A small sound classifier, trained from scratch: activation hardswish, batches of 256.
Rows from block 7 of a small sound classifier, named by matrix and row number. Rows with one number belong to one channel. Each number is 128 + 24 x the weight over its row's rms, rounded and kept within 0 to 255. All counts start at 0. Numbers have three digits each.
After each channel's rows are labels from the 100 clips, of 14848, where the channel reaches its highest value: "responds to" is what is common among them. Only what is clearly more common there than usual is listed. The data: acted Russian speech (Dusha). In brackets: how many of the 100, against the usual share in percent.
# convs0: first 3x3 conv (model.blocks.7.convs.0.weight, 128x128x3x3, each kernel summed), inputs 64-127
# convs1: second 3x3 conv (model.blocks.7.convs.1.weight, 128x128x3x3, transposed, each kernel summed), outputs 64-127

convs0.67:080122089129132144165087130121147127082133133086130107098107148152147136128143098120157108130147145134144127160150131139130127132132121129115171133123116148115066125138148126113112116126144118
convs1.67:130116099138117115087091115061121146112102128112136143149122099120141102184129089083129129109122108140128096123109100098135151162078117076114097139123135116142092124155119148101144123139118127
responds to: emotion: sad (57 vs 27.9)

convs0.46:112117141093101168122100126147142186111170142156131144107111102147152105149077119102185183105106138105083128159152114139119100155100136163119149131099090184110110123108110121170107141097111133
convs1.46:099139124144129095093090159127130146172122151066179151128142077126185131148135121114133152120150168129113141115141105155094145129146129130119122168130179128093117114111151196144128111135137105
responds to: emotion: angry (59 vs 18.1)

convs0.115:120140136154162112165138119130154106168134141128113097132124157116143085157131098133144084102126126104198080109111061129099076108169111124159098119134148119120110116171121136112130136182137165
convs1.115:120148103097129107153121138070109106131139112144122119119122066100156106091121129123118081139113085122127112132110121128152091124143132124119113102122142093075138092140134101058079105094135130
responds to: emotion: positive (46 vs 18.5)

convs0.22:134144090147113066121155121153131123161138136149099132173099112151129119095142138156127121089119101088116124147147152123139129141106124122168086161141159133078124150114146089126145125119108169
convs1.22:096102171120145150126100131138098133127128110105127106143144137107129121118111122143082112092098151115112128116115121100103098110105114086122081081100100102111123143121081088174119085100156132
responds to: emotion: angry (72 vs 18.1)

convs0.20:110144112129113113116144139125082093174131149139155110160121171095119126164103096170089147136153101130129100142103086190162116125116138151134125161123194106138115106132128097110103095131129145
convs1.20:096117115066148142094132116101143164098150171143146144160157184137150153121134087087134128128110135138132121099131089126143158154120115121142145093093134128125132175125115135099091126103151130
responds to: emotion: positive (48 vs 18.5)

convs0.60:153109095100127129095135149107187139141108136143131127130166160116124136127103170153134105129127086145151149111123136118114112083116084143119106133117160102156183123111151091107157104117123101
convs1.60:105076113130131127141140115130111128111131091132129121094153108084129089110103115117110134118115136116121130155138151139097112117145108099100140104138150096146124070140116088089105128127129133
responds to: emotion: positive (56 vs 18.5)

convs0.125:098109100137108151126125079171118116088110147124149160141161137124151128140145147143194096103121118099169074158151158099138148117090103121156114121130111131106127107148124130107063117112105124
convs1.125:161150146159139113131178127139102160139114125104120146086114091119127090134129135126179125119150137153100131118134131133144107104096098172114101109120117088093117094174119140110058156119120095
responds to: emotion: positive (77 vs 18.5)

convs0.97:137103093091097127135128107133138139148213141101132105132141084086118124123134126161105123142108122103137153075100123090121124137143123144127108128125145122093132132092120180146124164098091142
convs1.97:144113128138124098094118107151102123114137129162139101098141094165106155121150110106107104156181113117130151132107129129111119138110120156151114151112159089095122179135131119116147131122159167
responds to: emotion: angry (68 vs 18.1)

convs0.30:118091134108066101117145157099105121098120082152158148061085133092120101112101124108124103094123131156152147122092100135152140124136168112137102125127166138131145139125125091137143121126108107
convs1.30:143146123152147154129167126135084092170136166154135186123127156169150158137095152121153132179107130137108132128135176119109168138127142152140176150158097157149150165117109131109123090109154125
responds to: emotion: angry (54 vs 18.1)

convs0.32:110125094113171143104132079102097115158110130133110158130123148108162152080127124164103109135131130104097140130120087102083152152172106154097158133165141080173121083133097130120112141114132129
convs1.32:157126164126084095131148156099158175121135134147137115161093089145102116105113147155097075108107120164136094103135099132141133090092137097149110171119139150110127122106125144088175146099157126
responds to: emotion: positive (50 vs 18.5)

convs0.50:102153122109121121110098105129127159129097148147150109077121106104140151089128127080150155138139101181128111166099109123126129121112125153098092170115147122139097114100117145125133169115170082
convs1.50:135107140144152123104131098127151108138137126111120142094164118115160122103107154113133143119100114147089097155118086089150157170177120080138174116138121129115119125130139121167150097146144166
responds to: emotion: positive (44 vs 18.5)

convs0.64:156117133123113181093123136147127121115134154142129146135118156122136108136153138083165136134170124164098181101101102106148105123069157114122135139095102150129103140150129184130132151161098128
convs1.64:157136113121138108123091142160088120184080164106093129098110090127105094125121143129139169133143111106138107140086122115152129136096129184146152089098122073108105142113140140184109131117153132
responds to: emotion: angry (44 vs 18.1)

convs0.3:115126142116076121125104119132158127135112134097098153126144151132170134091133119133076127119111101153083151101152162120107166102121106126115114110129155090105145108116120154138097146117106149
convs1.3:135161087147116098111135077103147113177131118134142149172128128108163116100150147137115112126077205146124118131132126128107137118137129102109140147131110129125145112080133105131127144070106125
responds to: emotion: angry (44 vs 18.1)

convs0.21:113108133096079088130098158153117167137155152136121118131127101129163061154135115133157099077100098104102121100147097146146120123133117134133148144135152208091123143110119153112112181150108122
convs1.21:175114128104117116149103152140093167185095154112159141115178127112155128151082076146183118110094144141142122112152114136119083135127160123135144112155163117119079132150123134166131120138130119
responds to: emotion: angry (53 vs 18.1); emotion: positive (39 vs 18.5)

convs0.2:118140094166121143145100105107127141145127143123107152099142187161151119140154139122112095083114130088090115077107095135176138109165155158116145075150129111126118132122143103113134131137147104
convs1.2:133091122109063120096164182113076131123092121116145155134151136168118133173110153117103118146134082129143135142154123129145123109153141140129104095122098093144103121135130126133111143142120103
responds to: emotion: angry (38 vs 18.1)

convs0.40:160140105144091121110134106121094137112111181153054101104174149148138121168117104093090122088125146126137134119133095148116168120134111118127110090164137089175143139154175117135095124116143133
convs1.40:164071108140106112108087080089140145138089121118121126126119110111102108194101107190148145145136090123152102146154127154144107113123138102146094118133123113161138120109102136133086120123156106
responds to: emotion: positive (74 vs 18.5)

convs0.73:143137096112125123091127159113135131162138136150133124106162115102128130118114161118143142148113087111147165104123108176133149117105111087133113157133094117149116133106099163119142157104150109
convs1.73:166106156183139166121126132124139091115159131094094141165160122096135129112093145148068136146123100133167153145116130120126177134069115118145121158121128125085129151105138132160152129127148108
responds to: emotion: angry (47 vs 18.1)

convs0.121:126141084165130134129122114120098106132118122113152075132111114129190110135138098130154157127145121106095079124148096094154161155154126146116132139135138114122155146102116150091147100114117127
convs1.121:149068196150103134128130137117094172153125138122097123138113166150131084152137066136120156150134103162122087087125145130101151147129101125120136093115112135112118156152159134131145095150119109
responds to: emotion: angry (40 vs 18.1)

convs0.38:118158125143126146130151147133081133135138136164153120069127125135113124095090125165137134112123074162113098137123101128158093151078134124107118102111122141096151118119128108113122126125119124
convs1.38:118160139160107129110138115150088155101090140109136120113138156141126131162106157143138124121161098120118131166104122138146175157114156117131145147128123157150101148125108165123136125149113109
responds to: emotion: angry (52 vs 18.1)

convs0.53:090128143099158126124152124127127136088123123137122113155183085102124093129124142149121136145128122147131140108113075132147103102126148157126129134146085160142111110109144136119105151137128153
convs1.53:113101210135134131144136128151164138153125162138141161138137151123113130144161107142134145136126149182113127146123138106095136137147128118133136130139127117097148118139156144129129168088153135
responds to: emotion: positive (82 vs 18.5)

convs0.42:135122147120118173102134122117142113081119144139135124154150136108058076137159102114139102088133140129140125087136084146127084127137106137125146108150107122101108124144146127125134139125120156
convs1.42:100135104134144133138115104114144128110106136125104165170122148081129141125091091152149090094160131164151133094128136093127118104137115132126133168146128159101106140147145086128110105159130135
responds to: emotion: positive (81 vs 18.5)

convs0.79:117172113108135189093115119113147144102135172171113138112131091113134096155130135096133139140161161137112113120094133111145104106086176125184127126140125177113142130145163137155093170113103121
convs1.79:134106115161142169188094118141155143117091168122161188089137131089156094135119079122127156136145114164172109140128098133111102108092160122099114130114166090126132130150111135133141120153118129
responds to: emotion: positive (54 vs 18.5)

convs0.23:124106166093117146147155150127159128123135090139127118094079116112115113151118135115144122160116104146128115144140181104121121122134132127094096151126114138102118078115103151104175138155151137
convs1.23:107111106110164112085111134106143145112121093134149196124137176118138164114115112108147116124108157110141129135100094139103141159104079188153116111123110163123123121159159118141130079136083093
responds to: emotion: positive (93 vs 18.5)

convs0.39:111112102152102143137141143150118147086151127129158062064084109104128105120127159121124104125155128112080114107195082104140136145159133129121180147086117115130120158114134173114159125152134133
convs1.39:096142113125140120088151161161104103153154128143147127123120131132153172137109120104136139110114140078087104110158144143113171104102117117144115150122155140167141176118105161160168092109143143
responds to: emotion: angry (39 vs 18.1)

convs0.82:097124117130119155150118152134105130133138154112159109121095091105167146106149132167083152113150125175111134098152104135099120139099119176124111139105141158116141102122099117161141127134141141
convs1.82:102087101123140139120140101187108169109130083143144081135075145136122084097137108109128123117122149087134089135141135113124148121117102130123134154132125134157129159101132114155125128106141142
responds to: emotion: angry (72 vs 18.1)

convs0.44:147156150125095155098096135099098121141128126096134085110113107101154129101120148111119103130105127105126161164121139136149148181115158104123129128102070121122109166152162108105129112130153091
convs1.44:134161128163144145074145146129113140114124122143121151102096152132133137100131163156140159153146101120119107145125163124157139092082087100152094118132113175126131155154146097118174115107111109
responds to: emotion: positive (43 vs 18.5)

convs0.28:152124131146122158092081149136120102128125111116092137149140116128115126156120161127126131117144160138120143207131117111082099131103125154109168112130087076150101123107140112149131113148128143
convs1.28:120122117093117125107125153115121118099103135146117159106099162094127089135156152136157118088152113148105157139139106100134111092098105119108107143124112167156122169107105173125143112100109150
responds to: emotion: positive (47 vs 18.5)

convs0.62:135148141148078163125130080154131140141150155124090117162139132108096138110163156150141133091137130124101142158133112098147127145102125140153097107139109133136150107115137106110154122072132140
convs1.62:153112141147114169146091090132117094102111135143069134088128122124120099124128095146114119118091132133063102086115130130130128134112140128164148117140104113096142139101106147095153143142144128
responds to: emotion: positive (47 vs 18.5)

convs0.1:091132115123074118164141126132092103120109140135113101111132112101142099133142098115094104120129133135120136097113122146113097113174144141060154145088106129161135178144131125093137150148099099
convs1.1:129156129122117124100124113147152151147124145157137132122168113122122144084150112145118142106137182094150166147173160094142116109152124132145153165154117133091131169184111112142147103146116165
responds to: emotion: sad (64 vs 27.9)

convs0.95:129137117079128137134157125158116150131120153148136115145144169150172101150125117103103104080100128152126084140102101149084141098111114098126165132095104090109128116119128124123088184157135105
convs1.95:140085155107122121113158087174122178139104117161162125135094134077151115099106133175123126063103125159105120161119115147129127147145139124140108168127148156158125121161126148121116101115108157
responds to: emotion: angry (53 vs 18.1)

convs0.91:144189119116093151099159111147162125130121160089144136155141141099134120132078144132119124111147126183103073098111104137126137157125124110102138126142142144150141102116126128097117107158095090
convs1.91:146131134172137127086085145134145159128126136109188129131156080164118092188124139116104142113115147135118090132096124088134128127094119118137155135150117128123154113130105148190097108131089130
responds to: emotion: angry (47 vs 18.1); emotion: positive (40 vs 18.5)

convs0.94:134134117104123133123148100120132119103158161122124106151138101060140125132111095102113146144153114092136156138147096102115125131172077116152127147165093162158109138152111102131100139085102134
convs1.94:123101139123100123128113122131139096144151129151085112129139099103096111147091143076151104105147081149099113130080145157128122156138139084084118119135088111133133096146151114087088151098123133
responds to: emotion: positive (38 vs 18.5)

convs0.18:111091143091142146133121156169132152098119145112133106092112102136110175132088082141137142155081133110103104094134135158138136148146146121124121094131142144118108069157111155134094097079148123
convs1.18:175160117121127122101137137144146169143117103132127173141113091140153130097148141139075124164168130155101123153129116155162158139160120165141147103127109154139080084130135139135112138150155109
responds to: emotion: positive (40 vs 18.5)

convs0.117:093125134087138104128181124086138149109157168163072129126113141161086095124142168142121113079152145100155116148106137138128126115126097103119111112141118140152152116113143096128114155117152129
convs1.117:098154118158115153118130103116117112109187103157128131149142111143134107082125197164132127113135086145171135135081126117113139133122104105149134121216112139113135100099133104135168153136123119
responds to: emotion: positive (54 vs 18.5)

convs0.61:146091103177102166163162120140158115139121058141130100106099113136133141105130145132137155093079156150145103148131171110063134145111108115132128117105151121117095120174105122126141138126129169
convs1.61:122134108097130108113084122121176096139094110121141104154114137106159078105121102116113160163106108150164108130101132096115112090087075162076095113118136121081098123126077122150136137108142130
responds to: emotion: positive (39 vs 18.5)

convs0.104:082099137123129141129170120124070135159110109142097084123104112154165105106105141168115118126186105105134142143137139103074146134118131124151129124104150096105113120118147148075143139132090168
convs1.104:137117141078112087086082125112085130137074123177086094129101177123154150145144130139080090131139146126095128107150093086101134127093137099139103124142168166137112108100077115120108123124115114
responds to: emotion: angry (42 vs 18.1)