From a checkpoint of a small sound classifier.
Model: 10.3M parameters, log mel input, arch resnet, norm batchnorm, activation hardswish, depths [4, 7, 7], widths [64, 128, 256].
Training: soap at rate 0.002, 6600 steps, batches of 256, held-out accuracy 70%.
Data: trained on acted Russian speech (Dusha), 26041 training examples, 64.9 epochs.
Rows from block 12 of a small sound classifier, named by matrix and row number. Rows with one number belong to one channel. Each number is 128 + 32 x the weight over its row's rms, rounded and kept within 0 to 255. All counts start at 0. Numbers have three digits each.
After each channel's rows are labels from the 100 clips, of 14848, where the channel reaches its highest value: "responds to" is what is common among them. Only what is clearly more common there than usual is listed. The data: acted Russian speech (Dusha). In brackets: how many of the 100.
# convs0: first 3x3 conv (model.blocks.12.convs.0.weight, 256x256x3x3, each kernel summed), inputs 0-127
# convs1: second 3x3 conv (model.blocks.12.convs.1.weight, 256x256x3x3, transposed, each kernel summed), outputs 0-127

convs0.199:138190158110145099159094142161114122121147102131118150130148122114146074117193147132154086162102091139106045165145132156093137099140082080102115092105082105153099117162127091136165128123129099109141106126103124112117120176138101100128093155129119086201125135159208122083151150153178149097123145188162132075122132168205127137134127126134082125135153158202101165085117139147147146187114
convs1.199:192064122135117143111139096173092083106157185113117163129125172111114185073186095140134110085084127107099135069154120141142074083146111117108081110115117125129143107082152158081113066112101096172111120140143141146115115151105092149115083070091128160143175105077090104137180099146109128138088121156156079122130087088132045147077117102068145137143152091107132129097145110123091067154138
responds to: emotion: neutral (93)

convs0.1:129182112133127152109137098127140145142094094117112142163142099172147108114150167053123133155099082133126161137141189100083079104158137161198085120166125186134143038095140112167120103134101166122073111129104151099127161143142173159092165163121131212107070152097134062164108108168142087146144152096069142159093139114156086132114147172117125146101143109097121168111173083156141078162170
convs1.1:141099189107076115158109127101100141105124137134068102117101145131163162093114116182134126112146103064140129084097119026099115080118118120113130099138136095145162154115110146135103138106164128114114148196136137154096108080126078085155065080143142124126174159095119113097107083184072046106118139099144077154100099172122084085112133129187119133165140129166154202087054070114136105129128
responds to: emotion: positive (53)

convs0.105:140115078082128108099151161208144094106159081134114087132126160109175149124133129136205126231125120130119148150159168134149131125103203150112146085120151112114146149205124060079097101170077130134122136115153135118120105120118137137093157136109065207139124170114159093171102150153201102115119153086120171135114118114102119091177067188143147102138125209076091118187147089132116150134122
convs1.105:092110106111078074097106148190102132125150150140146245152164132074177088107082053098123137104148145053072075096093124145133118095128136125080077129104122074144121080087108116077149131141123150158137112163069114102092092091163124078118118163137169118122130087094094185148140058120071068120078109097201160085073138127105099124190116064121095092099097135118129113137157167095099137180108
responds to: emotion: sad (98)

convs0.212:142124135141076171135163118091135175144086150160161125139095161112145118135129111112126112095141085174112152192144190097120177090147163157096123091120174094146158110185127136135092113131162152159166168078157095146142226121130119150075137130130136161148158127212128160193145112151149115168122163153121144174129097182075202071111176100192162140106098091104114135164158107106146113085121
convs1.212:117127092132123067113078144120164139148114089135077098107103128116144118114106137142175111150130092117175076142103124132124073127136197158157103153086158184129139098076140129173158125144083079086104113100119074112153113159120135187117092148174148108102136126131114118100070120162122113113116133081144175071084172062122108107144067077127119106099161076173112100132053119107073074083126
responds to: emotion: sad (94)

convs0.91:102171122158182162206146115158081156146152135205097115133114157094111168096089107125113121115135091137142166115145114151133142111071119109093152110106142127155140128095093120098170133109106136124123138131180186107156066125144104151150177086122112153124076103166092098126096067171200173113152102126103147125152105150067107133125150134131154084139130124123151112165114128155157135138116
convs1.91:161050121133140133086123117104077130139131064130143137090082125153114153118130132142049081118168102107098147094158076192091123142142162181134164154109080107144110122187117144134096137148130108102092115160081148116135118184160113105163108130100149171144095091143116160095077133091058111142110115100160134121109104143136162108085114171141133067189125113116112172076155165110139098170107
responds to: emotion: angry (65)

convs0.187:138092139093116116138144140116123155139135168121138103190147125163143162176185117088053160116105132136242149135110168145120148107162119106157121144150146130174143131187147053143077117176154161112127132165123107092154115125171215153116092157149113116104138188148179157103147091127104103138157082139133134122070123131070171079162173137142111120103152103095115156151072120173140187197169
convs1.187:177143147130073199104058119133150146115187095154126116073146114068115085098140132100143131113150153113074088109195124095115093080099165202070141151131144154122105128124098126141104120128096060176143103144120110145082163168064111126037119189128088070135129122101182141163115145139147100157158100083148092158097066131110108153120110101151133118083124154124124122102134165096110167116152
responds to: emotion: angry (77)

convs0.228:106171149146098083159106177189146126098162120121076078145148177119147169099148145156137114101096095110163111165115161144175162064142102105072106134211165097135157091114139148047167098174097148158059156146131164121099136123128098154148095158122119123133167175038077155128091159107128144140189093133168108163105126177156166118091123150121095109080188166078138136150151201094137133198123
convs1.228:173132143118133118120143125155145128131100113162114136160095122117132097105124121138167120109101102143096157195070184091123092128117147186085195122073144200097135126116137106149114135064082094145120082127179135109094177151115096093122131098118110110204088106095109192142205137130090158145099186113127140124115093148109108163128092136076125128131080121113194118112115109138158133113122
responds to: emotion: positive (61)

convs0.43:153138138086129155140125148097160185156123180131154056161142181163049100115187156143109105168170125130151081199135101091130149136101128110114145078097132125151095188128176096163141130076120067127167070092167118177153146080124092143100136149140158131150175142203149104185152145135113145183173137139140132121143119123098108140132137133101116154105148136083188135155142175140158130137091
convs1.43:173065122088112090076102154126080114077167091133105155165108130084144154081147131110160155113089081164103113071109117098151124098136041130170088095131125157132114093134107081170132087096123152113063119200130143084057146131119144117114135151082101113120155079094074137072110116115139161093077097109134086123153105099133112197142134143148133066106127092121065106076134123154109068141082
responds to: emotion: neutral (82)

convs0.114:116168118083120141089185119157128127161132046087103124161142097109166101122113153129081093108181137150149204095179161138120113130150164153104118181108198111145088141222124152140110120106140173103137159171147189106145112134170121122117147153129148110133124134129102089165083124102178165114148164164104162122132182139144084131095135114164093098126116192113087121147149102159124174128129
convs1.114:121053111077122091147171172152095067049161160105122131176144136099062086167113077128089124081162119128134110151106099144167059118089116098065133095112078094092094087093100134108068127136174072119162106143109081132093132067152117114113118123086141132164080112055133087065101123122085105133107093122074115136125133138109096109129155100118144105117159119130124086116105113125109109152127
responds to: emotion: sad (81)

convs0.29:102120155162103154162118132111127098058106115139173109117153106073134134130092136112138107166131146104149113091144213118089140117105060168212137093115119115183137178085149146093129093165174110182196169115115128131147146103135108113148162157086098147144193101145128179134147109094081105157123174187071104095172155102105089092157059120103139125178134068131110150120114101113173145152179
convs1.29:216143114092132135093101123089096150113127097128126171141149170144094112095200126137077149081084116146146140070115148141087070100111104163167125108123105066075158129121081177145153114088184108111145106177135146121132130134097152103115153138103176132154117158140135157110161088115091167184164116183186133126086084105098146108117112144136130164188106140161139158142171143082148100140150
responds to: emotion: neutral (79)

convs0.161:127177087144122120107118132183123182131097157073127076118126190134171143095117092097115127077121128124190082084091083130113152097096100111159151181125079158103156145110131171143137110115149105135094088068117154121104100174130112103132119139118136133076103194110192165134130133090131090092167136093085064150133101130121141055154116116131112127109121107100157065165127169145137062186127
convs1.161:130094113156146105109159134122154147134103139103086152114109195120135140144092111088130153113126141127177104148122070139157141223096098148243111084120099129110148131124099163190081155171128122078075155136143152134143144090142148102090113104100133104118163100112192100103106107109119119134090127186147177187091061120136119136103123109142139149103153090183111109095132177102146153133144
responds to: emotion: neutral (82)

convs0.36:097133164161168157098137103184137091170129130172089194139133074140129138120109134161128160134129117185087169145103159106116156127119151156089097090194095105113161127132053106100103159092136116139058217141132102137180128109118136102145135126158131131124141147101114171124165131119122187193133190082131113141121142151128146186119075099121150166126180108153112103160152119184152147199077
convs1.36:144115147161172171107096092132181134082112140179185087192099102147155124139132095144105069114139066150156102098163085161091145088122143130111074087067123088118114106110150096172133141122117095082182163147136158158102140130115088170124147103111118136146131137127122107075130127116130038113146141149202094184118123161113102114107153090162090098125180139181144102098158113179111110166111
responds to: emotion: positive (91)

convs0.75:088108136116111111170068188131124115074126096135125129137133129172204149161095109160153133089101140085131135082156135104037093090109173113127148136118143113112121163089192154132112124129133133097097131082054150128118155129148100095181085096084095133116141130184095122095110111117155123146183125096117057133139142115153170102102087108077138056049163066115154083079073134096107131193134
convs1.75:137081106123119126083114134126117142186121087119125137147103110124065120097139068060085153160162173128050127130167198120134169106115132084132106088124178196065101105149147109137073097152063122120106154062128142134086145119111103133148134089090092127136096145060152078163164124093164110108103124177141186091113161112095110122142148102083118117102075144092127170147149168176076141115145
responds to: emotion: positive (93)

convs0.246:114158136080098048097126159150153123124125134153148137086070072126087176120204078094182091149128102099104133125117177161077192083124111125203101078098144145183161128146121120161138136092118103101140099179173116094075126173118148111154094138116130100109127095170064131089117115141124127123067127113040103102168093079133151146058103117138129125183145116155119102146108125102129159157162
convs1.246:125044117095149201104135081083121145091165154097127163128116151124119124131194129127088157100087121173065094124144147127155116166160164153142149135099089044117181061165065132084082139110120115080091135174067149094091140127145118148105132153096135120131144153150139126126096121122121134216107111132153144089118120111103095143120124105139108142158148095077084108150104205108162102165090
responds to: emotion: neutral (86)

convs0.33:163118169146095147148116210149118097168160158162135177140120174154141171169165161127117122073098171155141152125155118102172148102101151181165140093084139126098100180124154176135054127174192068125100161115166147136155127127101088123085151129096151162187197108115136191117150131144164155138150084191121154112116151100105130111132156093152092067076147119121112139103113182095185116149114
convs1.33:134142116064084124079131161096074114129108120162150141086180099111086058140121078099160118154201104091101116120068094123028155149172157142130131106147141138098096090154146080148141160119134120169156106101135080120110181148089093157136140121140107067110141125081101076085113128147092153049127138142184121138128148107128114107192066116134122128147091098104084164142131144139098124128139
responds to: emotion: positive (91)

convs0.126:127222186145138106144059076128089086099200075124105125201127176117139122159108167147122127112104168072166109146122153132061170077082134157121157096070128125101147176180193154090093147085109113108126149080152142111125121143155189116145132124100101169114161119151132139083169160114162119156115132172153125133084053146125142150140200139131155126102125144073126125134153143130063068104134
convs1.126:092150093151147099103137153158151179108056157097132147145164114163134079190093074115149158113186187121110069070147134172107143071147154135072090133173125126068124195046144094090121087195139132148151142109160135102142170147124141143121119106115119088120116155106113089128047144151192148107094136095177234133114200132095115154166085133116162105131129130104122128155085121137110098125097
responds to: emotion: sad (92)

convs0.123:107073109097100112089095169152161051074168183101157144132090074098164125171136109129098085127105111126161171066110137119068153117086118139145089126176124141131197146177089180120142127127171129134174145105114104122168140129085126149153081184106150143139228145130123147153097148071133140139069135089095175107108122161165113143163143149122106182121163082131140172069144109156116084127138
convs1.123:091150127161132116048147100112104207178049110148158143143152159179151070124209118110147147140142115118102188118100082135152114098104154127154127184098079116079112089168122109068050105096184112112109116165136122125130172185129114140135126103051171114084075107179096137117145126097101119093134111108139121084097103101183137163137116126142093149128125092058108120145110106137161117115140
responds to: emotion: positive (99)

convs0.159:166137116199119104128127131182103081123133129095160141060110130138123164108181109135168102123128168135171074111130111115106171156155127140102099098130150137089168112108185112116123138125156109120136078145113175137197146136182172125146102110211141170132142113037130082176184124154145075154163170144178127150076087196138138134161164200169123185135130117172140104161213146071174108108067
convs1.159:128140136092102130102174132169142160142085152136154163129078144122081072145139138159181113153102184106080124177104150099145153140165073094124115170131124119061123142121149128097042107129196155108151111113143130175160124059060105120102135104153166089168145126134137088076107173175117147099151106124109060135114114133036103100026134106140156133155142111151171174106133101126095129152160
responds to: emotion: positive (79)

convs0.23:135142139144158129114112088096161107101093150096131121127097160158138099134085159157116113121189136126098129147106196163087176163051141102100104071144129126139104096108168152081142129086134137176135100036177107143105132112065139107136051110133129140142117165129118132160094116163125090147175085085112093110088080112112165152081105084151086105127095108132198100163130124145156098118164
convs1.23:128137111084130170165129093160155131168153204130154116137160160144093121117149136097127109128133078139138114096176173106111126076136130143107191130171129191186095135202183132066135160079108178128125158099116107210096141132093147135141133201105135166175159106069113172096083112084105075085141134142188137144047148147138117119150129171146121148097134092155136123129111137205145136137101
responds to: emotion: positive (94)

convs0.245:086153165121098148078140133102148170136142098093159115121104132131069085082118125194135092175124152161088111089145115147112145147084110098104135135109089099135115126150073163069141144104136152183192120123140187172172114099146101118128098110132152144113089131125178134183096072140189197122112126135116137028178171119111086136123180121158157138135086129154094127123183133117171107089122
convs1.245:146153171140169125132078174144135139099210121146111073176139174107108101144149118132115128131180097123085132185121137160164145140142151165126184162148109093110099152147144139089126116058222105156150128101100079114093157106137117140125162073120187048167136129109088116121117129170107108172169104122180127174106196148177132115139168143101090179130145149122093107133108120129110165105147
responds to: emotion: sad (97)

convs0.24:100090133147171181103144106107131135079105091164116086102126106109096089117134188096169102093083105129122136170101207141099129146140077076146182121155140099146122108113192115129129181120118185090140088100103118060115142116127145139133092101176071185129191117122202137180103111142138140117090128107145186141136103141094100094076124143133152134095136076058161107139167115123114142139085
convs1.24:127127145127132195140110152140184195142160112143082156129139141149142112118111125105168113153143097153124111126144058094126134116143143094080103135147143149130125142178192154151115141129125130170171123148150159089181200077142127178130180101103216152132188098122147074142100115129112121107106117122144103152113148100112155105168098114130180136153116126114156126163108175156147115145188
responds to: emotion: positive (94)